From a checkpoint of a small autoregressive pixel model.
Training: 13300 steps, batches of 64.
Data: trained on crops of objects in photos (Visual Genome), 13.8 epochs.
Rows from block 5, named by matrix and row number. Rows with one number belong to one attention dimension. Each number is 500 + 25 x the weight over its row's rms, rounded and kept within 0 to 999. All counts start at 0. Numbers have three digits each.
# q: attention query, key and value (stacked) (model.blocks.5.attn.qkv.weight, 960x320, the q third), inputs 0-39
# k: attention query, key and value (stacked) (model.blocks.5.attn.qkv.weight, 960x320, the k third), inputs 0-39
q.36:488468503537511480519512505504501540521554524499474564516508477540525485472521481379518498505510468485494470497510512492
q.37:504502525529477470465552499517523494503508478502556477493475500484512509506502473497499527510522496536457506496531518525
q.38:506505513488535522499529512493514482532499540548544490504500475458522494533543533525473476512511465503515503506454538532
q.39:537510514527487491500503456504511471509478491509515471527509464466491507496518513545501520478506519514520494472466521536
q.40:505460484474488488540472473495456526516513549478486531461472507523472494501526537428513547501485532489518491479494500492
q.41:540504491442512498477482489531521527512479512505495478500475479521487519509493491517514477503447498540515441492492449485
q.42:470547540521484525442514516490510467498465457514527449485516521450505501498487496567493477507525488544454544503517509520
q.43:507466476506500517513465530488482492511508505473485501483519493540474512441524524512467456514495484487470492578553451523
q.44:511492435511458483507531482553537490533550498440511533505461485537482475497506495476474545519518495467485528510497448490
q.45:508487535485496519530479479496487491507483511563543458536466494508493491483512496541523523472491513533536466496497522518
q.46:478499529521506559464497531495475484538521460531523498510480517515499513452495494461531538513518472515454474546509508506
q.47:468524529490522517500491506470496554474488552543459457481508507515509462496514525473500475466512495517523477522520507565
q.48:496497499437553545488536536504474506504498464477491472486517518469480468530507532485576496451484506512509490554493510468
q.49:505496513508525472489498528467500506491448514535506479484516492506523500508498520520490464545509485520496500477490547455
q.50:528460485505519525484538495498488487514507511520538545472494472507480465513504516485477472526526487500495495499505537462
q.51:507508452496536458526487501501495527482482478507477514542480538524521475486522526479470521505463511491534511463477494495
q.52:528461480485494476489504480514483486527497480473484525490547507466502502477533501497487482495486497474453468520451455510
q.53:475457495504502487541539533496525508490514492515501476496514525445489464491507461439471522524471476486485551543472483535
q.54:462447487526532500524506490471479507521540534506467564499543498500497515508545459445499472505490454482489516502473531502
q.55:511527494497500504539466490501473531507496484489525501516544464484502567499525470525541511484467503521536464473468537470
q.56:509494505459556516459494462492497514530523493486465511507524493468508556509468523492542533437481541507525479511474531514
q.57:489493484501526490519519522522539504532509537524504495512509470503475502517538479510527491499495489545492497522479496542
q.58:528540492473505479512480501494455500485482492490501456509486484475558522506500512536516482463470531488535498449464493476
q.59:494511569508461494539512495518481483520515531494534487490450481528531485525513495504553515533542482483476482514522490464
q.60:512513522538488475553490494480553508485489540503495464538483450520514507481540489537507502476480520507538500510462514518
q.61:523458531515520442492543522504528497488484509492476483494495505527500476497502483471490469492482495498481465518526508510
q.62:494516485522521473445488496534488557496496498461499514490530485513539511470473490474509463507494468510477448485537501475
q.63:490493498488515526513459462496459530523526467469489513502531510531474502417522491447516516493549470489494470515497509501
q.64:504506479498473523492490487495483504523507522499456543479477500478423514523461470513493562461561495535513494512493536489
q.65:518486484514515494542466506481536469482511490517449499499492552528508493514491500512496514506472535496510515454486457488
q.66:508520487441484504476491519528531500464493492468474484492504541514471508476505505511538499501503492502505511472483437480
q.67:473491546516461518540486532479514497504499511522519483495545506472473461471482484509494522503550481504471524531487468502
q.68:485534474523487517507504521489471496481512471491489512510497517491501521472505489524476531548515430509536472510514506454
q.69:505488502545432502497472528512523501464480470504451472477496486491535496516452476493516473498503470478490495504518434462
q.70:474517544526501505492491499513494551483503491553557484485508430458520492488502459511520500510461485490433500543513531527
q.71:492500504555404482521537493464494511520502469493515471458506457501557505491492452511472522531505529514505503502492548526
q.72:525518477516462510484528495534495554501513486483524554511478478496460539447486517566575484428493507458475487501483524537
q.73:484516492480522479486495492514513507479495489509533464556526497529551467498486522472524455491468462524511484527494495500
q.74:497526533516486496513511583497494508472471539481475494493533505491429497515445474509518484471518501479526499544560480552
q.75:488466499509531494509522492515465483534506505483496519491509525498473509494498536467463535549495484522444494520478490473
q.76:484489571484504494537509492532514525488526516502490487500518472508495496499533525401517486515484521489480452500499503448
q.77:508442482490517507499508507475486479499531521444457539486502528527506500462495470534479460477467465526454479522518496450
q.78:495509560567509486515537462471514525510512471516502493471525451506542480513519509489463484492469514513490492477525539513
q.79:510509474535463506449547524499495485460516497549551533456480510531530504543511447527498454553505498500521531457504465500
q.80:512481454517473532530548547520488536488515487452505484536492456522501501469543511519440503510464501494444500538500470507
q.81:483517548518485478525548488486538575496470485474509482522514505498568519512519474462481488518456509530486519463496523454
q.82:479479511529523499458531531479489489499527522476529537482506512495477471458458489476436515501513535528520505535496442526
q.83:525540507516476496470516457531503514528471524522540449489490492501520533534479525525539542506518526511474508503474539533
q.84:489462433514479492467511536501460498496510478537524513517523474514525497519526505473440534466506523496516506516535508517
q.85:491492511562507497523507462475509462495505455505486510540474505498535496512527517542504521509447490481519513482456506523
q.86:519493512487497475497491518551498466489518514470467518523505462527486534496525479475550447504503502488511471506472483547
q.87:484508429478500490483530513535478520430531489497508523519513496514502503500512498485500547490488508526542506508483532472
q.88:474518501532508489517505534487510506504521477482502513523511521478529505460512492472519477521511498515454499515497483528
q.89:516489461501502528502496480516501458493519546472450500551484505517464503510491553457476510522475552496506479469501462474
q.90:509465494504468490510553470502492474476493508459518503511506525472437503492508472482479505494498535492535495494470461469
q.91:536476485527496507497509446530526475534491511494493525490505495485506497544482535513464504465495504483478473482515534483
q.92:516495491500481545492469533513487517517521471491491485532463462521476540506495512522561525484466512444490482502480484516
q.93:523512475504557515507499477537525482469499495531471508541515506496519469530490507543480483481523486511406547462497498473
q.94:489492540512471521446541532468468487472515487526506517505504488446475506529496510508518435475443473495485481507443467522
q.95:466502506514481483514481539512497507496487499534457477498532502446502491503485484486505549489507475527526537517529529510
q.96:489531516480492538499540484483493515540499466513550482503487479474464476532536506475499529488549524489477487532463488466
q.97:505502515490541485448494452482513491510496514469490497513534483498509480513495518515543497410506502548530505474469519516
q.98:508476540487520470507510501528546469478465511470484482510453511458484515550449514498432502492494467565496543483490489494
q.99:532504539500543504474500492513485509499476490502515469513496493502518521484514526516508493462466505545505454525482467494
q.100:515524487520512493528492516504462535534484493490486501523481505508514524457504520474514454569501513518477522519487488503
q.101:517467462472530513498496504524490495503537476489491547507502500504505511478514523498470449504429489474480450493478451507
q.102:491442461524473472512511474502508483534509519498471566489496498500487507476519508462532512469511497495507460471518484447
q.103:521479509461483477559505503505492517514528551493472513511467488525489489514471448501488476530499479500491533496510514517
q.104:505497512510502475485524508512521473480456568526514527528487495465500487507470496525482469499530488491496503481539504519
q.105:488461488478520493494439499491520515467478504492475501528547485518550497529493549496478543477521515522517471450502496516
q.106:515520557528495498509457497512520527530462498502518488493488526525516566486511476506515489484549502504567486484484546472
q.107:527489538504489489531468493501538530515496511498455508530483496510511519510497507491483513521578534515486491462503488476
q.108:499507559532504523458502492498463507489467448525509520465510474459497491520504508514485460466497471521505512518466506495
q.109:530493487533462458487528509499508460507522526467483535472449511519468527531491472492529509492495526508517497485519497488
q.110:496472516480494516487480479503519494439475490503467523468521477458477471536495487495457501533481510504502484485487532507
q.111:518490538463466526492485455489482535502477483523495513462497475514470494472565506533499509487479512466508520510502498489
q.112:469478491513512493475505500477468466488489506500527488457486505470520528520515516536522494459502487555506481490494506495
q.113:487477542527466478529520523480506500495494483521530509467516467475504486508483477466462509466513477475524494533519494473
q.114:528484501490487516523523509550496499472500488506512498486485529472464525518487495499496558505512502505482484488519458482
q.115:474529494500521538503495516527536546489518479523499518525523547482493487516467502472407499538507482496516542511506518486
q.116:505515503513536530491519488507565542489496480507493503536557516452476477489491522481496499458530494460481500519513479496
q.117:468508489529547489482484489515488526501518485507487475509518541457474515507473528473483530477468476523470485544495527450
q.118:532486473530449456519488509520521479495531497493468521547455496558494519534466478456486495542522526470505516470514517487
q.119:498499479493524502505530501513542500532525544485483489500520516455499484565553499483509511511536560557524519468426504484
q.120:536522484507497516524538481525543478479492511492528513508411519480478506525514480484482515553476500476488499481525461486
q.121:499520546498503555493493481508503538503502485495477452488469507480464499527477485537508534497513496517497549529482534426
q.122:436524537518526518489505538511510498485488464527554500464485539483502511511478503474463496530534464513526475520524539506
q.123:531502493500494499498470462519539492519505538514474479508467469536511509510499515546513528510465514502518510451496518494
q.124:515512550508487504528525470497541512527485498477512478494502447518456475462480484513472508490513492467504468486464516487
q.125:565528499510511544495537505527531499483498469498488465512446509495464505497495504529498505500474523507476489483490447492
q.126:482486484501501542481513516459460488480448480517511504503491535477509511508464513547471508495517498483517542488548490497
q.127:519507553471478557516469505509488571504481492503536477478483510461538503544509483541467437507564489506503505516461508529
q.128:489502476519551532502478554492509587490481501498490445468494520465513484535478506482493475515489492511518474520497494462
q.129:477452578453493485484511497494491470490516482495483491513557469542480483483481517506502547443519519502462524511560506541
q.130:474494544496521532491513524496530545487460494515547460463521468476511470518502524527481456514513472541555510493503509513
q.131:517471506437519475488520510469516519469456489480458457528507512503509481485487526514489479477466520496532540486505489507
q.132:519526476515483446520514471520532486525533528448429510542468509504492505454510467430529495509458505501553485486480524482
q.133:512485458471483523515527520477484480512516478473455567571506473554497502466511488528543534477512537477475490536543504497
q.134:512486478499486534463474502494511436498503450463447548525531481551516516464496551530528531429490547497485471504494458469
q.135:505463485511510517528493538513536480459527486454471493490527509515469492477488510489423467521463553515451535529493460521
q.136:503486549552487484504496496477499486500525521492485453490529487514519507510486491457501517530497485510488499494529533498
q.137:501470513484455512472473473503514420460491492497506486505504466567545506497503499531507515485474485516474539484502508481
q.138:457479482486483526461509520488481515512484493524525466536541446495483453522488461484538510463522481545489501528477522481
q.139:508470533484504515472545526479482482516484467494487507518539495554492489458526514512508536447486484472484496487524525500
q.140:469511516483520461506500491427491511473493531527444470521498478483507475556465512508486509481506486530490549475487481492
q.141:438529549498489520482489496474462486531511498480498514509492482459492474505499518435507504515498468513519438530494508483
q.142:463474505460520508491528549492486519543508500534516555518509531504511505532521504495478495473559521476497476552493515573
q.143:497534511458540523429490490510484514477474510505494522539560482480512493526507504508509493475495499512549446495495526492
q.144:492464495511489509477477458486477464502504532486440507527548528480482508488475496516471538484472524510437509491488467447
q.145:533543478489483489472536466523538525523503496483530497506470494481448477481504473482521570479514536524531502512483511478
q.286:494513474471533491449468502505487470487511516484510491503505546488530508503532464517548488487470520495499494493519481569
q.287:481512505544457474517508527480490491471500504534513512534513482456545501511510526463545459497449479514463468469497483490
q.288:515482487471492485528513529489525489523511492525526482508505458518475481492503514494448483522517510507496531509483482477
q.289:452502482478479544470455517477491540491492496481534535526500516458530481509512503527519475490474467523499504527509504513
q.290:502502497451507534473493529498519456502513464504492542501509529473467490504484528480480505540512533494476504539491444502
q.291:550502485489489500523509518529510479526469496509537492555503521464500512546468535533467482498490516491497518478460474521
q.292:481501491486465472507489493515518541478521495463467508502510483495471458530538477421526513520516505499502515533482500498
q.293:507500503503568528487510477512498483465507514514548524501516488518527531517508507551476478541487502502472527478515519466
q.294:512543518491467499491588468508526442498508492513512532481502536483483521524443458485460499535519467458475533519507462506
q.295:517518469552499483467512486515534510479498437474480528511475515502547505545529477495539504474457485470436480479501477474
q.296:454515506513485500527440534497501453506511485517482453507508525452499506502452539474507544508494499519461532503497526473
q.297:531489497473463457526557479490520461543500499511495512532469488505474499506453527451516558531523535473519501502542475496
q.298:466542487522469488489450518453465484530497487488483495520530507449536464560492525533492453512497501497485510511490505526
q.299:534498473519524454509527500520531463493506481461448501513523517548500499481523482462523483488482530472525486481509510500
q.300:502495510490472549530472538499493527480471471504486463463533497494469479490512471496488457541503501544510471545508528499
q.301:486511560508487476542496510495489547525484513536509472509528506505540523527540441464514520486517465522517495508500550532
q.302:544484480492472498484498473513539512498501473476487513476463517522472509461480520471506526454513505483470453492514449487
q.303:517471529520492545522514525520545454443476484494507454495450497503475499521490502478495499502497478481488510483481487480
q.304:523478489479508519499495462515527481487505474521471514471510540523464510567462518528476543462490508484498519514489497488
q.305:496506506555473468491551510489486464499523523490533478479486485499483500472442492506486510440529511524544555508533489515
q.306:493518512496480502474469509478497457478482496559494510450514542463520482546489501507427444552542476512489527489481493532
q.307:484472485450493507477451492505511538494503453505523503503491533511484506495491541512547527460491497526483457527473501513
q.308:532454484489499482538510489517507480494496498496474481484498509543460517477500502481504533460505539514531492491497518496
q.309:508461521463518526538477527484505506519502527476476509500508517517483474452502489507469521496518492536497481502510518503
q.310:458499562498496471547510527479542486494520539516521477496526476501518475524527473503448500550537489544519559484507512519
q.311:495513493447507520507487534511528511460521513504535514461481528566488508430486463485465494558507477469523497517538474560
q.312:502491484479489507576484507508485459492479554478449481501479509544484505460528526505488527539472508470563523495496503494
q.313:494480489477477497486468501518516510482509522457483469530532487525472455517531504507506473510499470510514456485451531502
q.314:530480519508523454479546421507518463509485545495472521473504505506496535546512490502500469478509461476532484468481498531
q.315:488482480434532529504498523499501460523519510519530513511465501512511458460520518548485517525494524499527511497492535486
q.316:463522492531463460506497541533522426465505483482488499518540515468479450551465514471487507535515549531465533523471496478
q.317:496527473515527483499499512505479537539525480503498512484555495492490457455517479505533494499496520511493474500478567501
q.318:502524508481527503448512499504532486480500505497511507491458514546534470520477508519447482513507521504492498472487509497
q.319:491495509473531529506490504501521508503511473487522491462478487557470467484494520465496504565523491487451472497520544471
k.36:444493511512471514482520512531526485490621536502501506527453517503455497493490494467495514511457500475516491480488497523
k.37:464478514484513514523476508489535508499498520513518509494514531456459518511476482494511506507466532521503516506542515470
k.38:549500491439528506489460481514490509531468485501532514474517486505511513516502494507537522517513506489499509528496494516
k.39:450512500484506492477527522511511508512498501500477511475519496469503481508517499483477529479496515515487500479505494538
k.40:436476489519468490503502509527485510507582499485506525513447484511529480475509504511503490485516479506525483461531512508
k.41:470475503502489528497534550459520544512516520482510511500479490484513469495531509497533492493493532522503496500514469447
k.42:558499488485531518516488486502504493493392497491505469480556509497487529525473476508496504502491483525499510515503517475
k.43:491500533474513524506477473516499529468523496445500470499524532511482516530479523490507449477492506502457485553521503553
k.44:427491473506517491503512511489546513504560521531503521520475542479513492505484521519476547506480561503505519474505503532
k.45:492505486494468492528521476506472516480467491492494504490502453501511451507526486468528527499527469518533515503535500496
k.46:434497501523531539494508496493506494503573583505484472540504525492504512479491514485495518506451479513531491475499508476
k.47:574530501467452496489471497548477479481459449464528500467527478520497471506483485514537482501490453487520517536495509549
k.48:497484485519532526477488555502478516499515521484487516500519520464514494543522541490546452485534472460520491488502491479
k.49:568510513460492465526477493505486519485437485486488479455512505522510526534469472512510466519522453493472487506479521468
k.50:538498483511545444526448471480493500508506487557497533489506466530496494501470468503517492516527477491495502488520533454
k.51:483503487541498480519516545496512486488517493544477491507480519506528503452517503483515506532484478492498484488451491500
k.52:500456519520480488495519484531508513506517523513508542525469495506473499496540506514450533481499542524489501507480463507
k.53:490490477467521538517497484496498505511516516538513481570523540512492548518492493516512498508437493506493514504428479527
k.54:537505492516496485511515470536467460518512559484500524512471463544476518515516480505496479543490473491519509465470483487
k.55:467536499498478504455549500505434536518529526424483482464491492483499533496509504510498445470487469512478510498487507501
k.56:460493523542493491447529515527490488518523539465490508500502503494483479488554543460483481466493489499490469504471492507
k.57:544537492479482478548553539506514528483474530449505519463495539500471504550494478496514513504458517513502531497489501460
k.58:504501492486483507440554513502466539498512466479508517506451483462540522478522514521512468471493472508491486496500477503
k.59:507505502458475483500481487500490531463507507473504535510440507465493516517482486501516523495531492463506493489572518469
k.60:503496518483459482498510523526497500469479473484470477466496505504505502482511513467486491483538516485457488492508498522
k.61:473477522516477523502479492489512505467521513523481508528505518478467479526480525467521468492459510484439483493506494500
k.62:492484512531501530458526531510483508527535488484545483454508489503468508493443493511528456486481544521504508504500483478
k.63:467507488521514485503494474520496470542547519549499503501490477552489474444522499483481529509545509500562502482547508536
k.64:506535501520486539499493478526475525524499526522504503515479496481476505550508502498506536531525500516527497491502513493
k.65:484460491528432483518499512488485537489505518497445496522509474503486518522439514487499492517472516478479509480500504569
k.66:480463458488472507505482502510498467529488480555478491493530501528526496491504502457481470500470500478521510476482516554
k.67:498479484531443525537536473479489494500485511498506492555536476521492446505485524477475550477497487517490503497508463487
k.68:504522503492569520518427519472509494522496533518480487478510525517525558470475469442457501521484508505511496524516556457
k.69:486489463500484516523477531484528484536506482488465477519497481493564520509455486504472455477505486499485476493517463497
k.70:479508533493500547470514489467504520480486493491498498499523480470492500483461481493496535483469526519483470565525546499
k.71:510483489497472498533478482474471560515496481471484494506492472500528513513410489539457478497472533507468516485549539533
k.72:496515499512486482474512484524480541518494503485523500542496474479544508481510539506526525449472547518490482485506522496
k.73:489539497508531478474522517495510480512518490488473494496515505485537507500482509495501452484480479510463457535449471507
k.74:494510503465493507531501493466544466503481484535489496515487523510496504486571475492507529510509489522501507509508506471
k.75:471489531490583498527511512475554486550503524497474502521516521499495480526494504481458547502508485512467509469465491464
k.76:468514534486525500477499522535546517495531471484533507505505507482471478471507478482550434485507478495491447503511490463
k.77:511470505506464513452492466522481494553493523529472511473488498505522467514523514456508502458468513493494477499495483443
k.78:491509515490467500526488538494503510478499479503471501455521494485520521483501523470511458488503517514485474486485528510
k.79:499494522489474508519477537506507518488500531487541505490506489508533491515503489437485492498511516494513493479563522493
k.80:503473500524470517555461492492482496493498494545495495506511480511476468459481542490489480503456500512523469520497546496
k.81:503538497556473493524490490508515478483490483556495490482481510490490524546469463523493481527481485496517480514515544447
k.82:480477463490545484474491512477503449468501469521497506502530497540477481473529486467513524499493465511503509539505468517
k.83:514519523491524507487503502488507513497488481464506500531492508469536519454470510551505524517502548483519518487499504548
k.84:485487487525462478542525519514499496514522531522539477518516483473507468532505454525452470494490447500480491499517483526
k.85:507508530543506486484516485512491515456489523512482507496493507504530512536512524493502503542475513487521522485504486488
k.86:497521521510480474520531482508500513499513493505478512504492491511504516498556503490542498522501488473512463483493465462
k.87:476516501526510486476479517511490483504520440527526502485503512503497487480503450462509450518461466457538468552537543505
k.88:502508460554492460509538510466459501505503472464517496499511493513516501507504456493460522506479508475493511541512475501
k.89:487512493522497479497491503515518501490520508472500501522486494493491481505505499534507484522496512495476495477465464506
k.90:482492447520534482532463493494507463463499476553485507513510449528518459484531463518526522498507501504488513465495491505
k.91:519502491515531520512496483533491496506485522507521518493531520488495464532529541523501522488534504483501514482488507513
k.92:474458512522502510482528498517479534506522523482514493516502494501515497466546504507547501538508487480512475485521506470
k.93:544531519542461521480551499452489493530474501502495503510509498489463482497494501477486496504525483480436507467453470464
k.94:495495485461497494456455514502494480469505484510469497517469505474526522483565495503515461477461469474485511511437473494
k.95:501497505502505488526509479472521489510488510508469483510471520498502546492510463490469490519480454504505530532538526493
k.96:447500499527521530476506521423469467525515512521550499524538493490496511518502493507461530515480514557500506528460489501
k.97:510524479502486472470515522511501506530512520445463517469528474542485485520502488487556477479517487504502472454531470481
k.98:504484493469498484485499556502513519487442489503500497461551498523502495544484522522528484497483500498525536479491490465
k.99:461507500506477525464503571465528509514494520459474488532546536526478537478486471506522499488530500532485507493526431463
k.100:509505514501504500470473534536495491505489451496499476464503538519494491509465521497504479533470533506495502548466462516
k.101:500489460505489504455513528456483481503565525549483548540508507530526510498529517515506516495536512522515501482464481547
k.102:490463446526496520456503490476475462468560557523492550531496481537544489509517502523503533457480519493516513469529495515
k.103:522504515468510467535475502523502496539561449465521476492494462525501486520472511504479491510512487468499513478464504544
k.104:533523507482509483515481490542521520481427487448463480486458535457452479532446490463485533498496529468483501518509479506
k.105:515487506478451489503537469507502499481479524521469504455511509522532487479484511493520490472524478505491477455572497513
k.106:504489512532508498471539532511512506471432502483507494471494448486489530491513493498504470523523515488489491469544487501
k.107:514450517535482487462523536499504464445523435531494518487514476548529485505450485521481518473487487488477495487543479503
k.108:530514512505514499471497550504482517508431501490481489506506503479493484532512531499549481567493520521467478499448488501
k.109:478456486547527533538464526456496479477554506486510512516510505507524524522494474517470551497487523461520537460487513481
k.110:529477523477468491503488475533490522490472495521507500524482479494495470506513506492500498541537468502431483513493516529
k.111:548495511517464526490490451514535483482448486467513514530460479481520488458492524500518509477511502494463467536498499501
k.112:510518482494504499536509515516483546514432549441501505462508556498532519505516533519525476482517511505518500458522508482
k.113:509500524500479492511495518512499527448485530521509475504523459499492464525472505498483492492483500483479529502499489516
k.114:454454486519523538538506549418511493497555502527522512513537494511536523492509482526493548476491492506515534462513518476
k.115:502500533479509474477493473477495493520493493544527495513492510441484507531506537493462479580507510508492506528487514516
k.116:483491504497567493469507497493527498528530510538501520540487496449443489479533490476466482511513509498508496545505454475
k.117:465510476511554467441485532451498491556557531556491511543521508508519517507543516514489479524500469545512486498515449489
k.118:476481492527490482501486482485481451465583502533480470526468467506510508527463470493463542510484479471503513473488532526
k.119:492464507480483514470524558447463514533541494528524527431542472497502512567478513525485499563503540532516534477465463523
k.120:485444487513515549517480522478511501463522471535542496548500503439458508532497477491437535494499526509522548500470498488
k.121:495530532507502489454511511463483509530489454464527479527498484495520539531516504520496465531484475534482492495496486473
k.122:502518508513551458496499479494527509508432465526499493510485524447462506505476525489499504500496509487521503541477525498
k.123:523535487478437483481520467505491496476484537455493505538462489468518523481503467519465484513557464521498490438534497475
k.124:476522493526468494464522488497501489485502489520516537558482473488465461478476491490487519482530510510469498514485535515
k.125:457487494534492546513501566433486485508535481517502525535531518484497524493500484529480524498507486529499528474475503482
k.126:517527485467517521510522490524478523504386502460473505487465550454504495501503529489509476494482504479499505519534483490
k.127:536495528466542488484525514488508521517445445467514490456506476503465517503484492519485476516487540504492482518468514519
k.128:499521508538503513529442504528544467496501458537498457497501517513531490492505488471488499539478495514517522521488485487
k.129:482484484496489477474528510477480532487474513449477479489535495484505475491545520494507452450545457525473492465513488504
k.130:529526478489499501521462470560521461500451496532474463463462477538471449506529528453524479531513463517525493514494508477
k.131:523524455495493503554520484554494481521486507518485482524496522499519468529553492450485506535521449466491548476500478518
k.132:474514489500474492522557519492500542473543492457533554543489498506463499509500457483480533521491508463498505497502514501
k.133:495493496480502500507505497508493512514536544464485510523511515455505538472505496520504493498491520467504501464474494494
k.134:457485461476490476449505480503522471475513512471466525549529502451501537451571511518485456455495485470504505488488491509
k.135:478480536496512497515552492524479447526521486577489501484510504530529458546473496485463507511489499497537521513520469507
k.136:487464500540491491488479516506508515456523484461474490485486457496517518513491505494498491487483474491499475486530498491
k.137:494490472478466473475492484520486468501452502476473490450489488512508497480526497521493482487541511487495520515534541511
k.138:493544495501498492473499499525512514489484499509520460526491534507496441488523501472495466480498468524481513496511473453
k.139:487489488494533521534493516495494548502479537474460497509537488468490506444550523499513472493515502489472463503488523507
k.140:505531514534488463525512494518511513476478518456489458465506512509504489518498508501527531490531517528486539517505480509
k.141:455506522496488484454498507521502536482542515506521479498460479524480491505520519448535497509501487519448472506468493474
k.142:490545525509534519460562506539485513524502483509524468504515530474511495499511519504507523495508487481520519508449466552
k.143:490502538515486491454480506535513502460483486527439480497520471500497510487485561479504486476516515488459463526511476504
k.144:481493489494494484485505507462485479505523517484469554492505495491512471498487513533491493479483528520494496473529470474
k.145:495485498483503523508523524460476519500507479494534530532504525455465507527509478497493520496496527515510524498482495522
k.286:513511467529476531458510525511479497526494495514540523461519483473516500514476475521492540474476543490479481519490501546
k.287:454485526492494446481512532516556489449535524486503476522447493470528523525504477515500477524477457493488492458483468469
k.288:513501503516542471497489503505497525462543477504514511505550495514499476484491457499503519465511536495481489507542471500
k.289:511488532491501506499521495501490520505456515492555507480488496487524483483455505481476497487492526521512551557531528498
k.290:460477530448533509515500482496526480518550495523522478496505536483524491507515522497481532540497513511504507488481485479
k.291:489490491492493512508495517502526509479525510489526500494483508484486480504511493508512521530494529516522498485506489475
k.292:456519504573528468495485491489486514511535491564512507496518461515514466539490496478478506512529523478488488541470516511
k.293:536509473519506511490520525505514494465496502478486512509519515506480530488544467483520476513522486503498502493498484457
k.294:513478495518498538518472500496500458472500486540522530515508510474507504529498500500526508511492559500504553485483463507
k.295:474495507512528528533497540487542521514507558527499522487471545494525525518488520516499491532513514533492460506509507457
k.296:503499506547500522488463468459508477509474478501434494538511519485554547519475542500525446544488448500511520487494551474
k.297:463496483526498494524474477504508479507577511506509496507499494474499503514485491527498551510514515490525500468456488496
k.298:561505513519475454525518493490496499500456494482542484467494481463540480532467488510469520528488527497515536528504487517
k.299:466493514535511483526481504485522500526570506525446516507498508527473502538511498501498506499512472504479447452475490515
k.300:516487552486472509510507520467526543539508458512488470503516471510486470463458471491476516488485470522487542509513488517
k.301:517547558504481486539496518536497508502477502458515433492494477513504522509490523485505496527496436518501527505470478523
k.302:432477467510503517508490498471523469532548514523491489494499549533481513480497495541501532476504521514502458480481484489
k.303:491457504519507540511469524493514516519517500513476478513501513508497496528477528519524473482498490523504486497478508484
k.304:452518478465472500514518505492521504464506489483499522505512520469478475501506523473539523508489485548480513464463506487
k.305:460502476515508502520506490494542486483480489458470489509505523487495511488481476512479489448518508508522496475537519531
k.306:561481517462484480510465513496512512485442470493516516494546494474492483512509479476477510514500547496496540497525476550
k.307:446521505475505532481488470471486502535518523513484491500508547524545512439530512520525516490490480516513483513466526442
k.308:440497491503484498524477499496524480513534512468440475502503519533476494481508505512504512486502483531485462457490502480
k.309:503448516458471480501552523516497495506522495458543461494490499534441485466489490488447524473504514458491518514544505551
k.310:532504530519469479563490497535510496437467485458508462490543497510509535500489481484488517535510509513498528506491494495
k.311:490495502469538536511481483514516453505540449535503484493507493508487526459529498498509529490485484513521492494489503526
k.312:508497522509476473511478476516525493467517491464482484519492459500496504461485540518503518545482491496492486462515521500
k.313:501502491476474499450497506543483519504480490523516526501518486539490429476478500458514548468508513480501505528519545510
k.314:531536485457477483513505510545531500490468530514525539529492488495501485555507491489547519489537481523507475448443494553
k.315:509495518423526488512505476528480533460513479457533527509505507488520441461510517476505472478471480520517499512522514494
k.316:506474534527489488503465472476497496486509502521478511512540503471525495535491501471518475547516492479496540468507514459
k.317:475526485519491478486536511473498474516538478538468479499472509532516519501536516488467533511518457462492465492495499531
k.318:491514494474462475487470517541530466456505461495518474471516532483469467498475525492511540494497515502505462518484508513
k.319:508476468489515506505474445525491439488523503545471478525502526541504513503530507482500500500535484517524473501510479501